From a checkpoint of a small image classifier: trained on capsule endoscopy frames (Kvasir-Capsule).
Rows from block 7 of a small image classifier, named by matrix and row number. Rows with one number within an expert belong to one neuron, the router's apart. Each number is 500 + 25 x the weight over its row's rms, rounded and kept within 0 to 999. All counts start at 0. Numbers have three digits each.
After each expert's rows are labels from the 100 images, of 14976, where the router gives the expert most weight on average: "strongest on" is what is common among them. Only what is clearly more common there than usual is listed. The data: capsule endoscopy frames (Kvasir-Capsule). In brackets: how many of the 100, against the usual share in percent.
# router: router (model.blocks.7.mlp.router.weight, 16x192), inputs 0-191
# up: expert up (model.blocks.7.mlp.up, 16x96x192), inputs 0-191
# down: expert down (model.blocks.7.mlp.down, 16x192x96, transposed), outputs 0-191

# expert 15
router.15:513467498508485525518521521498465529518483527530500445486517506562490514494483494464479455490511578558512486475509511475502502473474518498476508539519514480440491522534497526526489508456529523528488489485481492480477519488489496521541507475504503525525513531534504477479505468524511472504490449503439484473467518500535465499497533464510495506443461514474485519539499466483498501455535477463530561500484540514470474486478510483506444510535524507457531482517511510463488521493524502499538500513521493517487508538485495496475510521498466497486522485521536515535502521499509520508
up.0:496482531499513543472512506504496492463543524511554497532503535429483494471473473486469561521514497485544478534494497496537484517532507510515464461495510474462499499478539507450551526524488495504501502483509520477517496482494492480480505472564482453479505457467483535472477527499499480478486551482487501527495442503495505498461542493479534482464483462498512524478492532520554504477484489519493506537487505504509486532498496538513480475491485508509487524479512508531508452499455470564536522532511491517496516514459462470481534483505527504521530505499488519516477509501521523500
down.0:465520522482532492501485506453540477514506489474506480448463512521501469529498491478504503497543510463533494478512513477488526459473539532509516556474491484492537499464507543486507488489486502501527505457525476510449495499449511541487560519531501463505505503488475478523546446503481529501480491492488466482510535497450499522475551471510486472513512560500512490503507545481477523482531503543487498475532500527502493470519534540501468454518498518526506525537502502463484480493495502461508529499490540496533483518525517489541491526503470499526496515488532492513447500506504552528
up.1:491475491499492529512494532521501544494485520427519480490501475504508501497485519478514478535492508506524505539497432472461523493501493508507492507516514512477493456495468448519513510495522418447512525525474521495478457514494521496476495499515517504457455477496499511515500510506552484501530511519527493499497492518498550472509498500509464520486500509519517509479547508475488459514483521507496488475553522473466519516509466514458498480511465434517516528461454507495515515432501555507518538474510487512543496464503505484529486505488512522509499461447512476497478463452511507527
down.1:524474435491528518474491546470525517491530474499482521535460504459491519459495492510517474509494517502476553498506482517522549520488528491493505457523473465463422512477473465480554487509520527503473475465498541500518530505508489513470536487533512510478472494497482488494533492447523504512481507520497467500499468522510546475537524544505521525497462529510501504513498507519502506483525497480516468479501476511480537514537505481507494559523489495477489503522490514508559440521460504442486491510496472532493508480514467522472545488506527503477486479476471501534525467481518493502
up.2:457555512483468505423471504476534511493534526521539498518476521514499499492445481493461504507519505476506484514538512521525505525497488535525511498505495495466476517464521492481525491513444537513473492482478516481482503493498518509512503496535497483517488485380499492524468529462508504482500507470503519516496502516446513489469524496444553506480494493450495502543514542510575518514506497530488497530475520486545511523502516540522484510514494522491516488486522519498496513529455482549524488507484459525496477505477477491493524459493494463499498487506486494509530496505506500534
down.2:490536525542522507503515524491488521525489510509520474509480507515484465530489518482493468504528494507510480485509516479508515481484469513529533543475514522480516485498507552500490508447455541501482520500498462474455479483442510534554540523476487466510492503481481482480511478523538450459499479516524484497486549493483514513479505449531514511494478492499469487502510528470516502470489457525508550520503486485525457497485492523484470482533541497474511527524485472468462528480514508492565534456499518507515480525481562467479485531493481533497501497522491522454515511537455547531
up.3:527458503475486528500507501554476550502462535443491474526521481518483526478471494483471464524473517528507526508496474496501523479516518488463500469532500495458450463518500456507494527498518464459525497511491536539479499490549514477495442481522508535511454505527499521491469521497536494489508524537503479496508488496500528480525493507518499549473491514502497527522517486483477483473508497458489478472492526515467540513472477501496465533545466468501543503488461507516565478477496546480491508481541474560486507501507464505511532501485513484494496461460514487520518490456529470515
down.3:515482484479468517490471459521504514511503501486502501551499499527536511467507487501487463543495520514478528516540485537511478553501533517517479451531527474466461535495506469486556508531544482493501484480489573509499509500497507510477457487522509497443485448491485520483507487448498496497494509510486511514487457490505523485504536504472517502494480498502559531526491473507527518497513526461478480506505484494491531525542488487513517522538496531498504456492507545517527483493484482457511499528522501494435501482509461526538547495518494523507525465525504486497501432445544492511
up.4:537482450503490483475502484529519489507499557514466548511525431533523543476550515518532511486469490503464500554509481530461502543523467491508523488483501496555481496501496481499496499503502510480465531533501488502486526515502515456516420493461501517498509510520526527485464509482477486495498507493513547531488488528534486498512458507464514491536510487511489480504489484524524463521481481478482521522490507507494509506502508467527567537470498524495484442508455491502515497460483498507509469505479502507470470505480472552487470484473541440532489509500451501482532514495502496481
down.4:517475460500523493509515508521507453460556495512504560524490507485476478480512523531499512509455461527481524507457485515502542543521507490530498460476497491512524470506507505467507503546515493467513557510502497520484543497496512462499457464532481515505482483490512494526502511494467509518507557488514506527499471495519523540543488510481500474508520523526475481468523502495521485515477488459499515517516472501500511516508497511547552517484492519469443509467484509523504473506384500513487518553522522467507486492491505509530472474467546516500522512504488484466519485502475542486
strongest on: finding: reduced mucosal view (75 vs 6.2)

# expert 10
router.10:526503458487515527507495507477497486520484528518494473491495480498473511482523469465534510487522552513458492486535528503473468493455546506488551448551527473518507525477458535529482495491488488497510487483483538534482545491472533536515497483453495488537537523525483545479514495511492493520488470481482500474476516510503477499473502526472521498538461519469507540509452486563513498473519481477490531479494511535542500458523551466478507525534517527495481469509492483481479480554515458482469468519489496490513507516520496495491484465458521495481486521512511511517512476515543465449
up.0:495504500511546481505512490472476496491501505524454526502483563456498444526526513521524550475472490513501483480500518492512480482515528466562503504469508468529565496501522536537484513536471515513543506497543479510455515485472534510513546503486468438505516503497458467480529465542504503484494502492492481496499498462494507544460512482511542491511523493499466475454470494521509487478461495484529494548517453532528482484510513479557537483501499530476473498542523491472472477515483490516501504516504522471469515523451526504483472513518507514501515505521491514458477479513475519481
down.0:526539487541489451444514494501477481459544486513511509538494536445489474516492508527461516521471515490498483485495537514512514504505452485529464517478509459537530480483509511474507461547475523466498535485492472482503533455505527493513504508523467512498512473460504516534509539509490496508525513491517560508491527477494465540478507513468494484516480486489457520481501487485523465508492455486504517566501503515578522540485481476500549457474497522514499487495512513507474513488464475490512502519470501484496527495512486527517477495445525529504459518509442483472523482525482513494
up.1:481484506482513499504503454476488518509525492511518532512541533429506494460513481496484517445478481495533488497492507555515471517506505486496450440496497483513498516496570506494506507527516506531527452480486510507506546512501511504503480462525504513517501478492498496492511519481472501512501490496486482510496442478481487533475539513502535497496470461474528514482493498563493540493502505500523481524478485527508497496525514474570526486480487530511522475513558520490510481519453500515486461547495509510444490510504440502472539488523517468468557498533489510535458463506541494506
down.1:499500457550495485512526480502479458527550537534504476483498524509514526471541517509507518540488527510456482519538520527512473507510505492498517514492498489524544497509457504467468486508509541462467515522501524480528528460510494490537484482481476513534508492505487520497484520529520495511551474485505597493475490540542505510494522525514466482530498478471469525524453482497546475508505452477492560517506515481553524486463507469457487503457498505467486483464453479498517493552525472506515499503480486500470508518472464502496488471504514495518472522483500522515507515514460510472
up.2:479520484479497466514463446481521503480468506441474529510488483479492483524508515536516486483511483477498560505508478505472498486497491507471506490487488569526514499452481512485507494520507482494528493509557499535517487512521510501436499524493515500489512529498509496504500503478502507533502491521517467496526497462483517527450481524511480497506512497493539488507479493527494518529512562539490432464556446518470512489561522478477503494495518469550507530534499506491536484502512494484491491497486482511552537483544504499551522495528489474509489528467513460459487465458534464473
down.2:504522494532539451511490503469522503496507499503464501509484514485518462599495553564538487459450480468484497480498481504474472517509468476506507513492470523549505514520481564539488501505511498486501500513557444507493517493489512521507539493469499510522549521507496483486529532479509517495486489493476473502505526448495488525470510499519482490536507496482467487514518481500483499533528512526511479495505473543468458499497496465546532487482532528482498495525500483497487487488485522490495523493503519496508509512529542511523451573550477463535494533508501495457513479522512483506
up.3:552505462552451531475497531542506476508492501475519470485506483522481544463529492463540519522535496519503501535518484470472507465496515530493556471499541478505477497512443498491475503472487485467490529493458526502500495491514527479521484521448518494526499504521508538515459503526507488528490537489510533509496507550512477460504495506477494525524480507476499532514469518507514460502488472469491530495497521468531532501517531481466517516526513473500507520456449477516480507530541482501487528466519499521502488490482497483503458453456527516465458487464528515520551487529496473456
down.3:541494496492479530467502474530499533517495503486539498531496499498479489474515522480490491511484523534461545487522492513504506531495518522482513453540512489461488508466484500466507508448487497471489520496491537540529539501509518499459518483505519517484504502469513521497505477480519516504514516523529488429516482521512520485517493513506490545476457471493532478514479504468531474495535502477498463457512502495498531512530535448522512514495496471536515529511489503484554474498492482482510521514530487474522508521538482498537512478466556535450455491451498491512562454435531448510
up.4:521511482504546479482492514482494481513553499475498512480474543448469448509511505493532523481492473506490486477529532497490490498471522515524524493484533482533552503446513534497481497489474518516518508478516517513442504492480523509506523505485469456515501504508468475474541461528495515530489494489488453507476516481474499550467505466496522494553487502509498489446470492533505501486484487536510499516496509543532492481500518466537549432521487503499473540508539461476482473502505486514512530507501554462532509522490532464492443459512537512486497547526516515478474511541489507490
down.4:506517428542511485475479513494525480480527497491483531547497495515489501536512516524498521545459486510458523481510526555492524537489479488506507482472516478534525482485471522473507492519499529448495529496509472520536544493503504503513527515513470528507507468498527529541496530517460525501490499498530542480489521527520515517511505507469490506523495485476477464476480477481566447511478467493478487540542472498563542521494525462497544477481507519492459500483460512479482500524465471508475507481472506474531496476532527499544502499480505508496490549503468451480533476537483498484
strongest on: finding: ileocecal valve (32 vs 8.8)

# expert 6
router.6:536497453525518484492515487493490459500537473503495490499491475490460498482513498485471554532493515512479478470516531567525459497460483470508499472507538513537550506494527519469536498505524490505511498490484492483520528485475442504517508490500447526501509476536470528480530527516460505530523503489501506520493475521527467507517527478482493483537503477528468538468462483523519481496489467497530509522478557521531492464482504470498538473458503524487469478505460484495467477509496486505478505536523500472488533514548497469474500484480555503521502562530500528515471524559501518467
up.4:524516486518444518442499490523503495498492473507491503521504452560532498490499534512491503521485501497478513511500480512483512527516431501511510484503499493513446528523450447530471457506509509455477515509508509514527528486556545451488468511479532530534512501489565543505454523477511480516490518513547530508531507522521483478530454521518514541490476497503497484511505482485532473552491510460477512508511503466513514527488505488498521530494509461484519488484503501506522531508532496501482490466463496519499465476478482521499487494478489503467468476469469490463565470496479452493
down.4:490516512510528480502512487462511501489499570511466507506496551497484479522528502531495485459493461494506498503459527521528480459515496503543510521486463502529531488483504540483494495554444546493507497510547473480484487480504475471479502484498475471524509518518508477499523503531512527499545493482515485550498502458456543515431475498508491481521538486507482527462459523482535466502494503513475458511527424504539464505526523510538508488473480497517471506494499491499503502540487501499483519537503507491508544509458492508544559465540493490550507523489514494492473503500480529489
up.5:491511480482466502451513500496468550520489515483486508508526477532512519538499546515477472516447516543452514509527480514488497520495455534521504495486503508461467481526458479548509483466508518455523523520508473520489501507521494498499489504481518486489452487491533515525473537488519450482503493542523512487559499497521495499472463507550484544474459497471492496517537469479530498544510518488506491466529472467487522498482482497478484506508556476509529529490463502481509535484500499474528494452485483543521488486490535506497492539497482501474489491457475481442569490480488461513
down.5:512529471496502497524497488496529472489507535465492534540444490488527487509532519502507480503481520488447510506481477511538545424481502479484494526516494539517505473490478532486492491508466485509486515469521499522502512496496481480451514503524498467508472523509509517562535480521496522518551509493530484492521529506516489508496471490473460479482515512504484468475479509485519476509490527501477455451553488470520520517536436490505501467481484491540438538478488466514480522501494520487513562475523489537514518491515537485580537492493496514508497527506541499496519509466470473481
up.6:504476483535491528460486505526512503495489498490498470509517442539516530472480529510475501529488520514486513503506479505485503510521472506483525498504520489503464483554473466497504499493512498443451534545491489477546494486562506485502476518475522530459486512502550491528444512475500463492546521509544537501514498527533493497534459506498446541486478466525497503505544487446516474544482516489478507515528496469491529532466470495453501526455492471482504483479492512516532513487544501490476510469496477508479486460535490500511489516492505514488453480460464484487555510518487456520
down.6:491502492527525465510525501478485485471480547528489544524477531501521496552522518587513472463479436495485503509468495523488489494528485498521491529460477487528543468542501511551507510537498520513528526535518441471462480530526485473531470524452486504505496467502533498474502529491521540475515458511514498506540498445517518501485440492498536481500556501472461489481471470479519472510483537495482493505505456502503470487462500505502532502475469489475494517494478467500497509489484531524521507495490486505470475507484506497517507529532481472514506527489497541470468480528503504492
up.7:537512424511485496497513505474505480505520495499510506460482485505470503477531498498518550531515492460463506510549509555476510479452523528523539475522515523537536555477469508506481483516491502511492500502502510492507527481516547497507524507456486539505524522527505543506512530503476523529540476480528513486495498516504468508495516522464468506536500474519505497477483496502529464529523499505505486523488529488535505456504567498495515496506499476507481492485499486494482483600552457477475510513477495472489519488566510510513463478469542504470455537508492504496514502529498481465
down.7:561488466506495516520487509509494436499547465508535543459485506481470501463491480469508504495467482507511486537522517531462516533454515511479487522514496504538488514511495490515491518532529507478518507479457501500509543502455525484553504495498519505504531536510482465493514496508435498529492516454503523495450513509525484489491505483474472505555463516555537505490482495510490509493497454501514521557459553476557526477501539481498521503506531509494469507494513497504466506526505463488493530546505496481508463512530523460481472452472518502481491532502513492549490504521484519479
up.8:493532473520519453540503502458508495478533471496486507490451522489480453520528477516521507481521470473512478484529524524510482446467516507507527524507516561524565507455509543481523477528475506525519498476510490469507478471468472515502553501498453472499515505513488485486543457534462521544503466469471490494487516496471479529479516468473459470529554540539496505453468526500499506475504483550501492509496519531537489479489532507482512449491495512513487495510507483480463487533500504502499506514499515465519522517545511463508490472509515499534489534511541500503481494526481534473
down.8:490519484517486504472475469471531457481499467529553515503500480478496478477507468515483534511530537506487453514518522534484474515518461508509467502508505495517479506491526489482500514512494488487487496484490528511513492482494516502504526520505505502467518487486512488517484469492461510519492543438511543506460496558494529482464509507493492509503468480553528463500559537504512476489501436522484500548470512490533522554541543509513528508537515512534478528484547525525463519526496426514467520520499509449498511463520459501511496471491538511517506526515469458547513490482522489520
strongest on: finding: ileocecal valve (75 vs 8.8)

# expert 0
router.0:475504553501492530542460456473527462501482500499526476461492519490517496488499465464491537502515504484538497478508536462485529466480523509486485533544477480505510523445505521495474502516480485511484488460441530501474471480498518506489519507540540510492516535511495478510526454481481520505513504475488488497485524517457526452518552493466470488516491492543551496494507531483462520492539477554476502508457522489490503520508515510489502537516476513543510474491504516481531500521493464479492502535505503493549507507521492512527502466458498532508458493511518470570466476462552495509
up.4:463535523459482508517469444473549492512466525500503495465480497494528503476483481507476496495513496479522545506504508487503499482481498545494474489522420529502510536490496489465498447534461478523505478467515519499515490493493502520468519498521547499494531536509496473529533479442488530511516491501524476487487513494440511471483522515499465467518510489527534491497515516484482543520527526542501456496484492503479527522549514521483490515498512499540513473500514543491545499537507490482459477537476478497516522505540505536530549479517486497530480501506523447514466455466529457508
down.4:501468473500542501533523468482491521519493502483445539529514491521502499503517500534537484458492462533486501481438516516518498481498512475487494522492477539497496513532486525525449503495529528531502482506546470504485522531507500489492485447480494489522542505558504460481536470478491515472479456495505478505508507453540464512511492516511497509516498538473469495485495483515467534487513502476504500502493462549495455477477474495515510543461513521482476461556521512489525482525512533471506444532463516474499496529463500524477499513540457460544499514561515502494470492519494519489
up.5:535497492541483490495512527499497492515532473478483514454516504522524548511548504503575488496522460515471510517458509494519507504493504470528508534481509471535507501548493502529415503527509507515468537514499498480514488491492516504545477475432489515508540502532486490489488473496503465454508500537494555499488509505577444494523492495526444514539516483504478507491507502479472471511516491490485553498476488487486495498490519484485520494469504497462469482475514508512485497514527464503478484486495520495456511513483486534490443509498516473518461491507510470486534501510442454484
down.5:528483525454445514500439522533540533500484491517507506488480487496493523451474478530466520541522530452541531489503464515509473531505533525477517460515514531484426493479517463475488491507498492496481507485489529531506521500525509520481497485524532504498511482474526510498509498445496535513462528516519495473492463515478523466498539541512483509483501493534549510517517497506523555520527483483463475518498510477484511525551487481509488499499499503512492477496521536489545482534499474466504486515485445522497540478528461505512532471481496499460477489489518431489519498467542490505
up.6:536505477527490514478523475511493509502469471537475529472519476501512493496551505499555464497501484523484526497494500502505497520501511470544541547501499455507529471558496529534440487497518492499485542527454506537520514529517527465532491526449553466540531532532525511490488490500488501463466494542505551487524532523546491487519475505532486532521490494486491483555519474474467472484501493445472504530511512487479499496487539455478495499500512508479484482503537499505478496524526473524498497485469534499487480472463498496489453481468493508504469482480496475480544490527458483478
down.6:502522528467485519454427462507558500501478499538520501505474515510498518510498495491495508522503493502531554531515461490518485541456519555460531463548466479457445507461518471465521464497478503509525497481492534524488507525511526484446489514542542507457500495477506527491474514463524499520486515484508497501501514517451518468533495542488513475483479509526521496502470484534510494523527521513500453497498503481491520506548541497500526518508494504535515477481544536506526458510476487468486476526475463524494514482517461503510513468495491492508493491486497466543504492451540475498
up.7:477493506495486496465494470502518524486495478513500528509528487515527513501481544507544521516475501494490508536485489551500492565532457479509491465470463468512463489517457476537490501517502530504475522548510491512485501502525531483517492519479495499487527498466543481526467537457526497433462489505544545508547485518490500486484476521502532500517479475484472464545544485482513494532482529488467499505503479475489488516494500490500516503477510518485515496462538542529500545499457488527495477523459489496472448454474469531526483538525489458491486496496435476473510481512463472518
down.7:493480556489555503524486455463475502501484505503510478497486514510505504491493474504509513489508460484520492531433533466534458483531523491485453473483474551519512497469537522485521506523470491527544480487530514491504464498471486512502525476517464484493480505494463493469494470509485492525524522468477488532527494495490479520475522521480518452525489535518547498491520506534485497462461506507512451498481504517526532510497487506501488539521491552533494474475475495555502481507502507520515509529513531459473531526508472514501499484505491457555535504524522486553441533469551515468
up.8:493514487510523474498525557493489509501529481492465503518487511541528478569510503533543469514487472492478500509462516466454538486503458451524551534471502469503506502505460515509472491478490529477481518500512429473467501489495534510515507505465507491517470502518511474513514478522522515494511485516508504541505524491512530541530453480496495490526539522493452453503537495426518477520499506500493501516523471496515469501491489491503510513491499497468495503500464484501470541472518532487521503460464520472494443498443529509512452513508472502507473508516494489476504501529428516536
down.8:507504472549476544510532515508504505526489524485517467501491466549493507462492473455498468549534491492488458523484529471511522453490473533497535507482565541514497473493460512489485556480483507475489529511440524475545496478470510489553496527494478513522509518509474535464497502519530476497505503484499502547450527538513499483509478496485492463515520521515502515491495511484530483463486456516504561505483522476520499479482484532462490493518455487476514528489476488500454533485522531511517535472517496481487529529511515471483481462471490527459467479520510537525521529514488498501
strongest on: finding: ileocecal valve (61 vs 8.8)

# expert 1
router.1:537486503538479521504488557536482527481535496465536468506476530492484504478464516476494517552518501481516477530505458474521522469511491522530516487497543479482500459473479483479514534459477497467503531479466543468503468468497522464516522538525511494480456462472526524542475486546514486501516524490504501517506509500493532487499523482492497519504517500507505539464520529470534476493452467517468506507515520461508503514490482540465462452530499472510500528478480492503469527465525499512539536449523491490527529472521510456549504513476542521477487480470483523501518485514457510526
up.4:500484471551514484482526526523487542503506514504505490539514504511497483530500554533511475493444499501471451515499485476467489504549454486509497507447505503473502478505424467528537539483509505443507525530502472480448504495508499493553479490484495509511456497489513523528481540505507487473501517508500487549531499513522522514522443511531540503494542519491474479500514518471516481510470487476512538478517474487489497482448463489503482519509481507472503510485460478507499532448479542520515508475494502513513485480479509532504457537496495499495478505515471547424513508525486487529
down.4:481520517511487512486517500483511472486480512500488510436514497520537482551515505504532482502497510510477452502477508471497499481542496487572546540464518490509539507504450492518461503520490498472459559500484520502503488492476504475516479540472505534493524499482571469512513518531510518499537449506503502534523528476510509515517456482467501484496551490524480494501550488461501493553495469516477522517468456473529479526498497538469510482462517468498523508477477466520487557488505497506522511487477488489513510478494513480522457504501518517527458491501485568483491485521497544528
up.5:499495486428498498512488480504538484468498507500478522534503486526505497485484474521463508496504513478500508517496523528507477514497503486446445461503484555528466504525488496468539506538530492477533486493523521481509508529514487480454467441504480565488495519506516530500512527450468544544515510476494496497483480472513531482527519505482477462515512496488525520518495507537501508502501494479508480496488526503502528504510469509534507537485478499509490439489470521513544456505459542508445453561504486491490513502551423548501525494514500475524517507496494499527485488498544481507
down.5:503494475501523465508526468495491500516506497522460495489503530480466488474532484514505522478476490503501505478508534516497453495494513493465486483479527546538510521508521542536503498522510498519539436482526503500485510513500469507511492464482460516514546509532483502439539525541474480529489460484477480482479461471520466531491511494488502474514489476531478549457428457537490520489499486482532504519491510548515485453484519476525516496490491535464470487533499462504477474525470485512488503553502507471491488541534478507483503522528494476497521559561500522505461525535512495471
up.6:483499513483488503492514529506487523517509467525501528503537472547524521514477508503540500501486513545503503515485507496442508534528518460497532509464505469495475494556492480552510483510506484483499476544517497483511528504512494496579435505494545542472489471495506471526476532481502460476450518535475496524500477541532475506507477493508496505487503449525515466525531503485506486488501506502508542481489498463473521507456492511502521528492536503479523498490495519462482553455498484514513495478469523501461453479473508524491439497482474508454485454511444492485529517501515497543
down.6:492523460539469518478511519501496465516483509480532492499453485553516491482513503516486501553503501507448506473509480510492545519506488530484533532522495514503519486486474512477506496520494508456446518489492494486522537468491495502516514523502540493527474497515482473505463492508468509530502503507524472502497504520523450484516505473490495498533532480491477481512508500482489459516495501516505512518543548481545504515458504511476500481467516453468502513439503516498452537476496487517522545472465502507523453505537529526467471477475574534538502509478452505515569528557488530507
up.7:463527498501505475464462502482559475451496516487514486501449599471495465528500481536480495511505507433507484520502500484545516476509487513549517499512471484491546478469505489461479477529447526497489500455501519463485495487460503489480513504526486472515497503483480470523492476502515552514532528438502512530492520497479517496492525484448511468519545516513508487482488531502526491532511465515507472545478468487535535498536498552500487481505467503498504502481482501496485467511515483520528529498470508477525516503486540515519549469518510515522495524505499448510500498477493510513
down.7:467500514530537478542517509491488505488457491513513474449521527480490492476483469513511480471530487471558507531478466514513450514508505527514533529460521491528525467458484540520490518521482501479504521492529493472464476494462499475467524561492517458513515490445516481482505490509539477555537483472494490511536509475480496537448539487476537480500490522515511523501531530499520516497492507542477515515500511486502508504549546512448518445533504475511525532500517477509459506514489450523524528505467515515529509494515478462544493512505486534510517469474502534524485470480500502505
up.8:496512549490504517537544518504443511519495474530498505461549470492468492508491516483529486508484503534523489471496489485477473510485494467477503520479507495500486521532478499526506505487527529533510445522498485501504518516489492518561508515508526548525505500524463502480516516502500464490440498521466487478523512491525465512482543502526487506509478483505479486524518491491482532459525485508531572497480522491471416494437500502487464504489533509476532511520511457505455528480493505516508508504520519505486456529494497485456477550535477517468524493516483524491489587518506514523
down.8:549519480504574452509545486479497497511517506492486507501522513495517464527537533501542495499443477539440510479502471523493500509502498481521503524505529496535546494523465519523515477527496470475529489526509494510518512466497506518510502467469487478509515504526476507495499503526473481479502497485545502509537464474497457510531511528516489492550494465590488465539500509465528462529482488494480499508530487493510502532462528475515519438513486464509477525490486440485476494502508477518490540467470490497498506479511519463485462501515511536481468520473477487481519481527468463479
strongest on: finding: pylorus (79 vs 3.4)

# expert 12
router.12:523483490527532479496513484482497470481491520478469492483524506478545511514542501546516497481501475535472541478459503458532517469502535478532478545528524519517536480504508506509449510496515491499496545515519471516552463461506518485526523495475496472479520499532466461487531454527466515482534508505510490499524502471494489516552464509508466495519534496531485490486491498512500467502490492479502487535527473528512496507522504467508499507449467523469443470521495482472498506510565460451516508516484547473492536520473531540491520455498539484557493503503500471490495484487478505448
up.4:534461509482519511521525516502474487506476547509483480503505521499535502495530479501464484489517496521483505493462547445563504475498537466505457532516511507498524494537506538476481503494514497515502513461488497491523510479473513499534507456483476497533522535522483510459517480527484504470489477506447505505466533478531466515543492476477479467509522543543484510494466485496508497463515465456497510552488500533512495443480491508496460516470459529442486452512492485495504459541520486476497507506522520484474528532445514534496531459487515465537508498531543487499491506477482525474
down.4:553501461541526531466496465489495512515531505484492480514474467488498478478501526510472499528474493500461505485490504466518529468495533506508527483568511517509534502461544499450468505496510499523499515474504488523496515437555577498487541519509502449487518527527481505533514445501487529487509527510505513493510506500503500510502506521507476496482489468480537490505441532490492460510495485479478492499527516472508483512507519460511496497493467475519473482503556498487509437514534479465500507492523457522511526503537524493506532452495520545575465519472515486493482481489493486480
up.5:450502511476455520504489499488515540485463520477522504510482492517507516508448516482472480523505527495525518534507462509496500509520472524472486466495477517464453500497482444499545477514513502487485477507499513493473495527539467506480487520524529527510484498440530519524463557450526506519486495502494515518507493506494531458455494522513501500466482483470513495539517492497491506524500532515494503480477524479484537526530490541498468497553505486517562521478492525534524532476496539520490485468500424543519486452524478495493519538512439482473491480488464523513536515497505471537
down.5:468528516481509543512483518492509525490481554473511492545537555486508498513503467483538491486527477532489511496521517502516493501490474504504480477454507448492517503500467504500468490504509525537505492479489490498472506543467494507482529487499502476466491497492523472507553477512491491440478485519496463486486546487460499487529485501511513502489477504431454470513560503525512530484528464507545477480494475454480485498463496531534495514483525513463488470554516461476522470496464500489541492518473524505517517502488513532535490543494487455442505481527533466546474482502516515535
up.6:508488503480499511464480486524474497542478548511496485518545475502493541467511494476460497491496538517491494483484498495531481534510520486447469516526535494494461551536521493482498534486536504510458470497466510494558523511507485476537453480490490522510485504510447519462477499496494471463538514507502499488486483513534453497537498518508515512458496446497485536546488494533534489474501461478523552498504540513519495467487485499509500542477452515457470478502481489506515462497528475476499504528540507519458504531480466514471511486465501461516498483547514497509540543486531507459
down.6:516512513476510481490513507516500490516507511487467468478461498523487481511537501498527492526532455543432486478494500497524535484458493523469488503519515505502545500465521516504466524458505523473488520505505474511523517462482522534496536463502524491507473564505480500487516477517493459501515457521472458487493562468490510530518502477528471526540467516499448490491461494484507490487497487463492520482559494513515487486470526509483493483465512478491477529512471454472461496478500507478507540501511475448580489530492570460499495503497481536498481515519540529482518506502479513494
up.7:505475518498523510545506517526461500427524486468516517483521522461536502486508486494532537502482479492526499509452500433458502513565565482500457501492530492509507465493537495500482522534521430484500529515498518494521452500486504486506495458527469474482483444526504460484496487530476493519487560502471475549480469479491520508492497497477508505511525516509525512487502496520489526492465504505500490528518469502474490509507464496520499535505461517478480516512570505510502487453488485528512499539517554484480511514479509509537480489514521477525547499502516520519461486472517517480
down.7:508473477463508511470437470488537492512505495482478534564466500487509461461477500521467516549445493494508526483541476509491512503541525513522457490510475531470510497462512488457509485512510501512529500462525518546491511496516524476454498453532505501469463495517484490547522483491503541496519500502521477488514471483475516498502513549496493511502513524486493509467470497513529499507480538521461448501526518497500529566505475470547514510525452510525515486501527514469507476492455508482472486542521478489474482476493494493548521446512520515531519534472513495479468499460518514518
up.8:480522527495468541473489512488526498520495469527540489480516472558490537460475499469489496512518551480517494529516527522509492509468474525460510509515487515471483548550499511499557469502514531529449464498464517467494518497483493514511472499502477565550507551476511526511484534465500491491462473499498520510463530537531492468509496505465496484474476499468503498531512481489534549496545497520510543487445535483486513484488494527482450541510529504474522454457496524503502534520497514484481465494485485532498459517515477528472519514514448488501501492493485498516514534513487512500
down.8:476475478513469519481510517476518546497507504528531483523509538491475501514450510464453495502519532482501474526505492541549489532515458510491500463503486500447480526500492484506496493500481549489500485506473539521492517517485473537493506553487505497473511492429531540502476523512541504445471529532504537486507520486482536504465506476520554501501467486493512510512519507476547518511506496533486514451481502479480525513520489541534472512510534502534528507507502497538488526465471508529498495460472464552505471471519468497494505544480459493470504463535505470534493475468531493535
strongest on: finding: angiectasia (100 vs 1.8)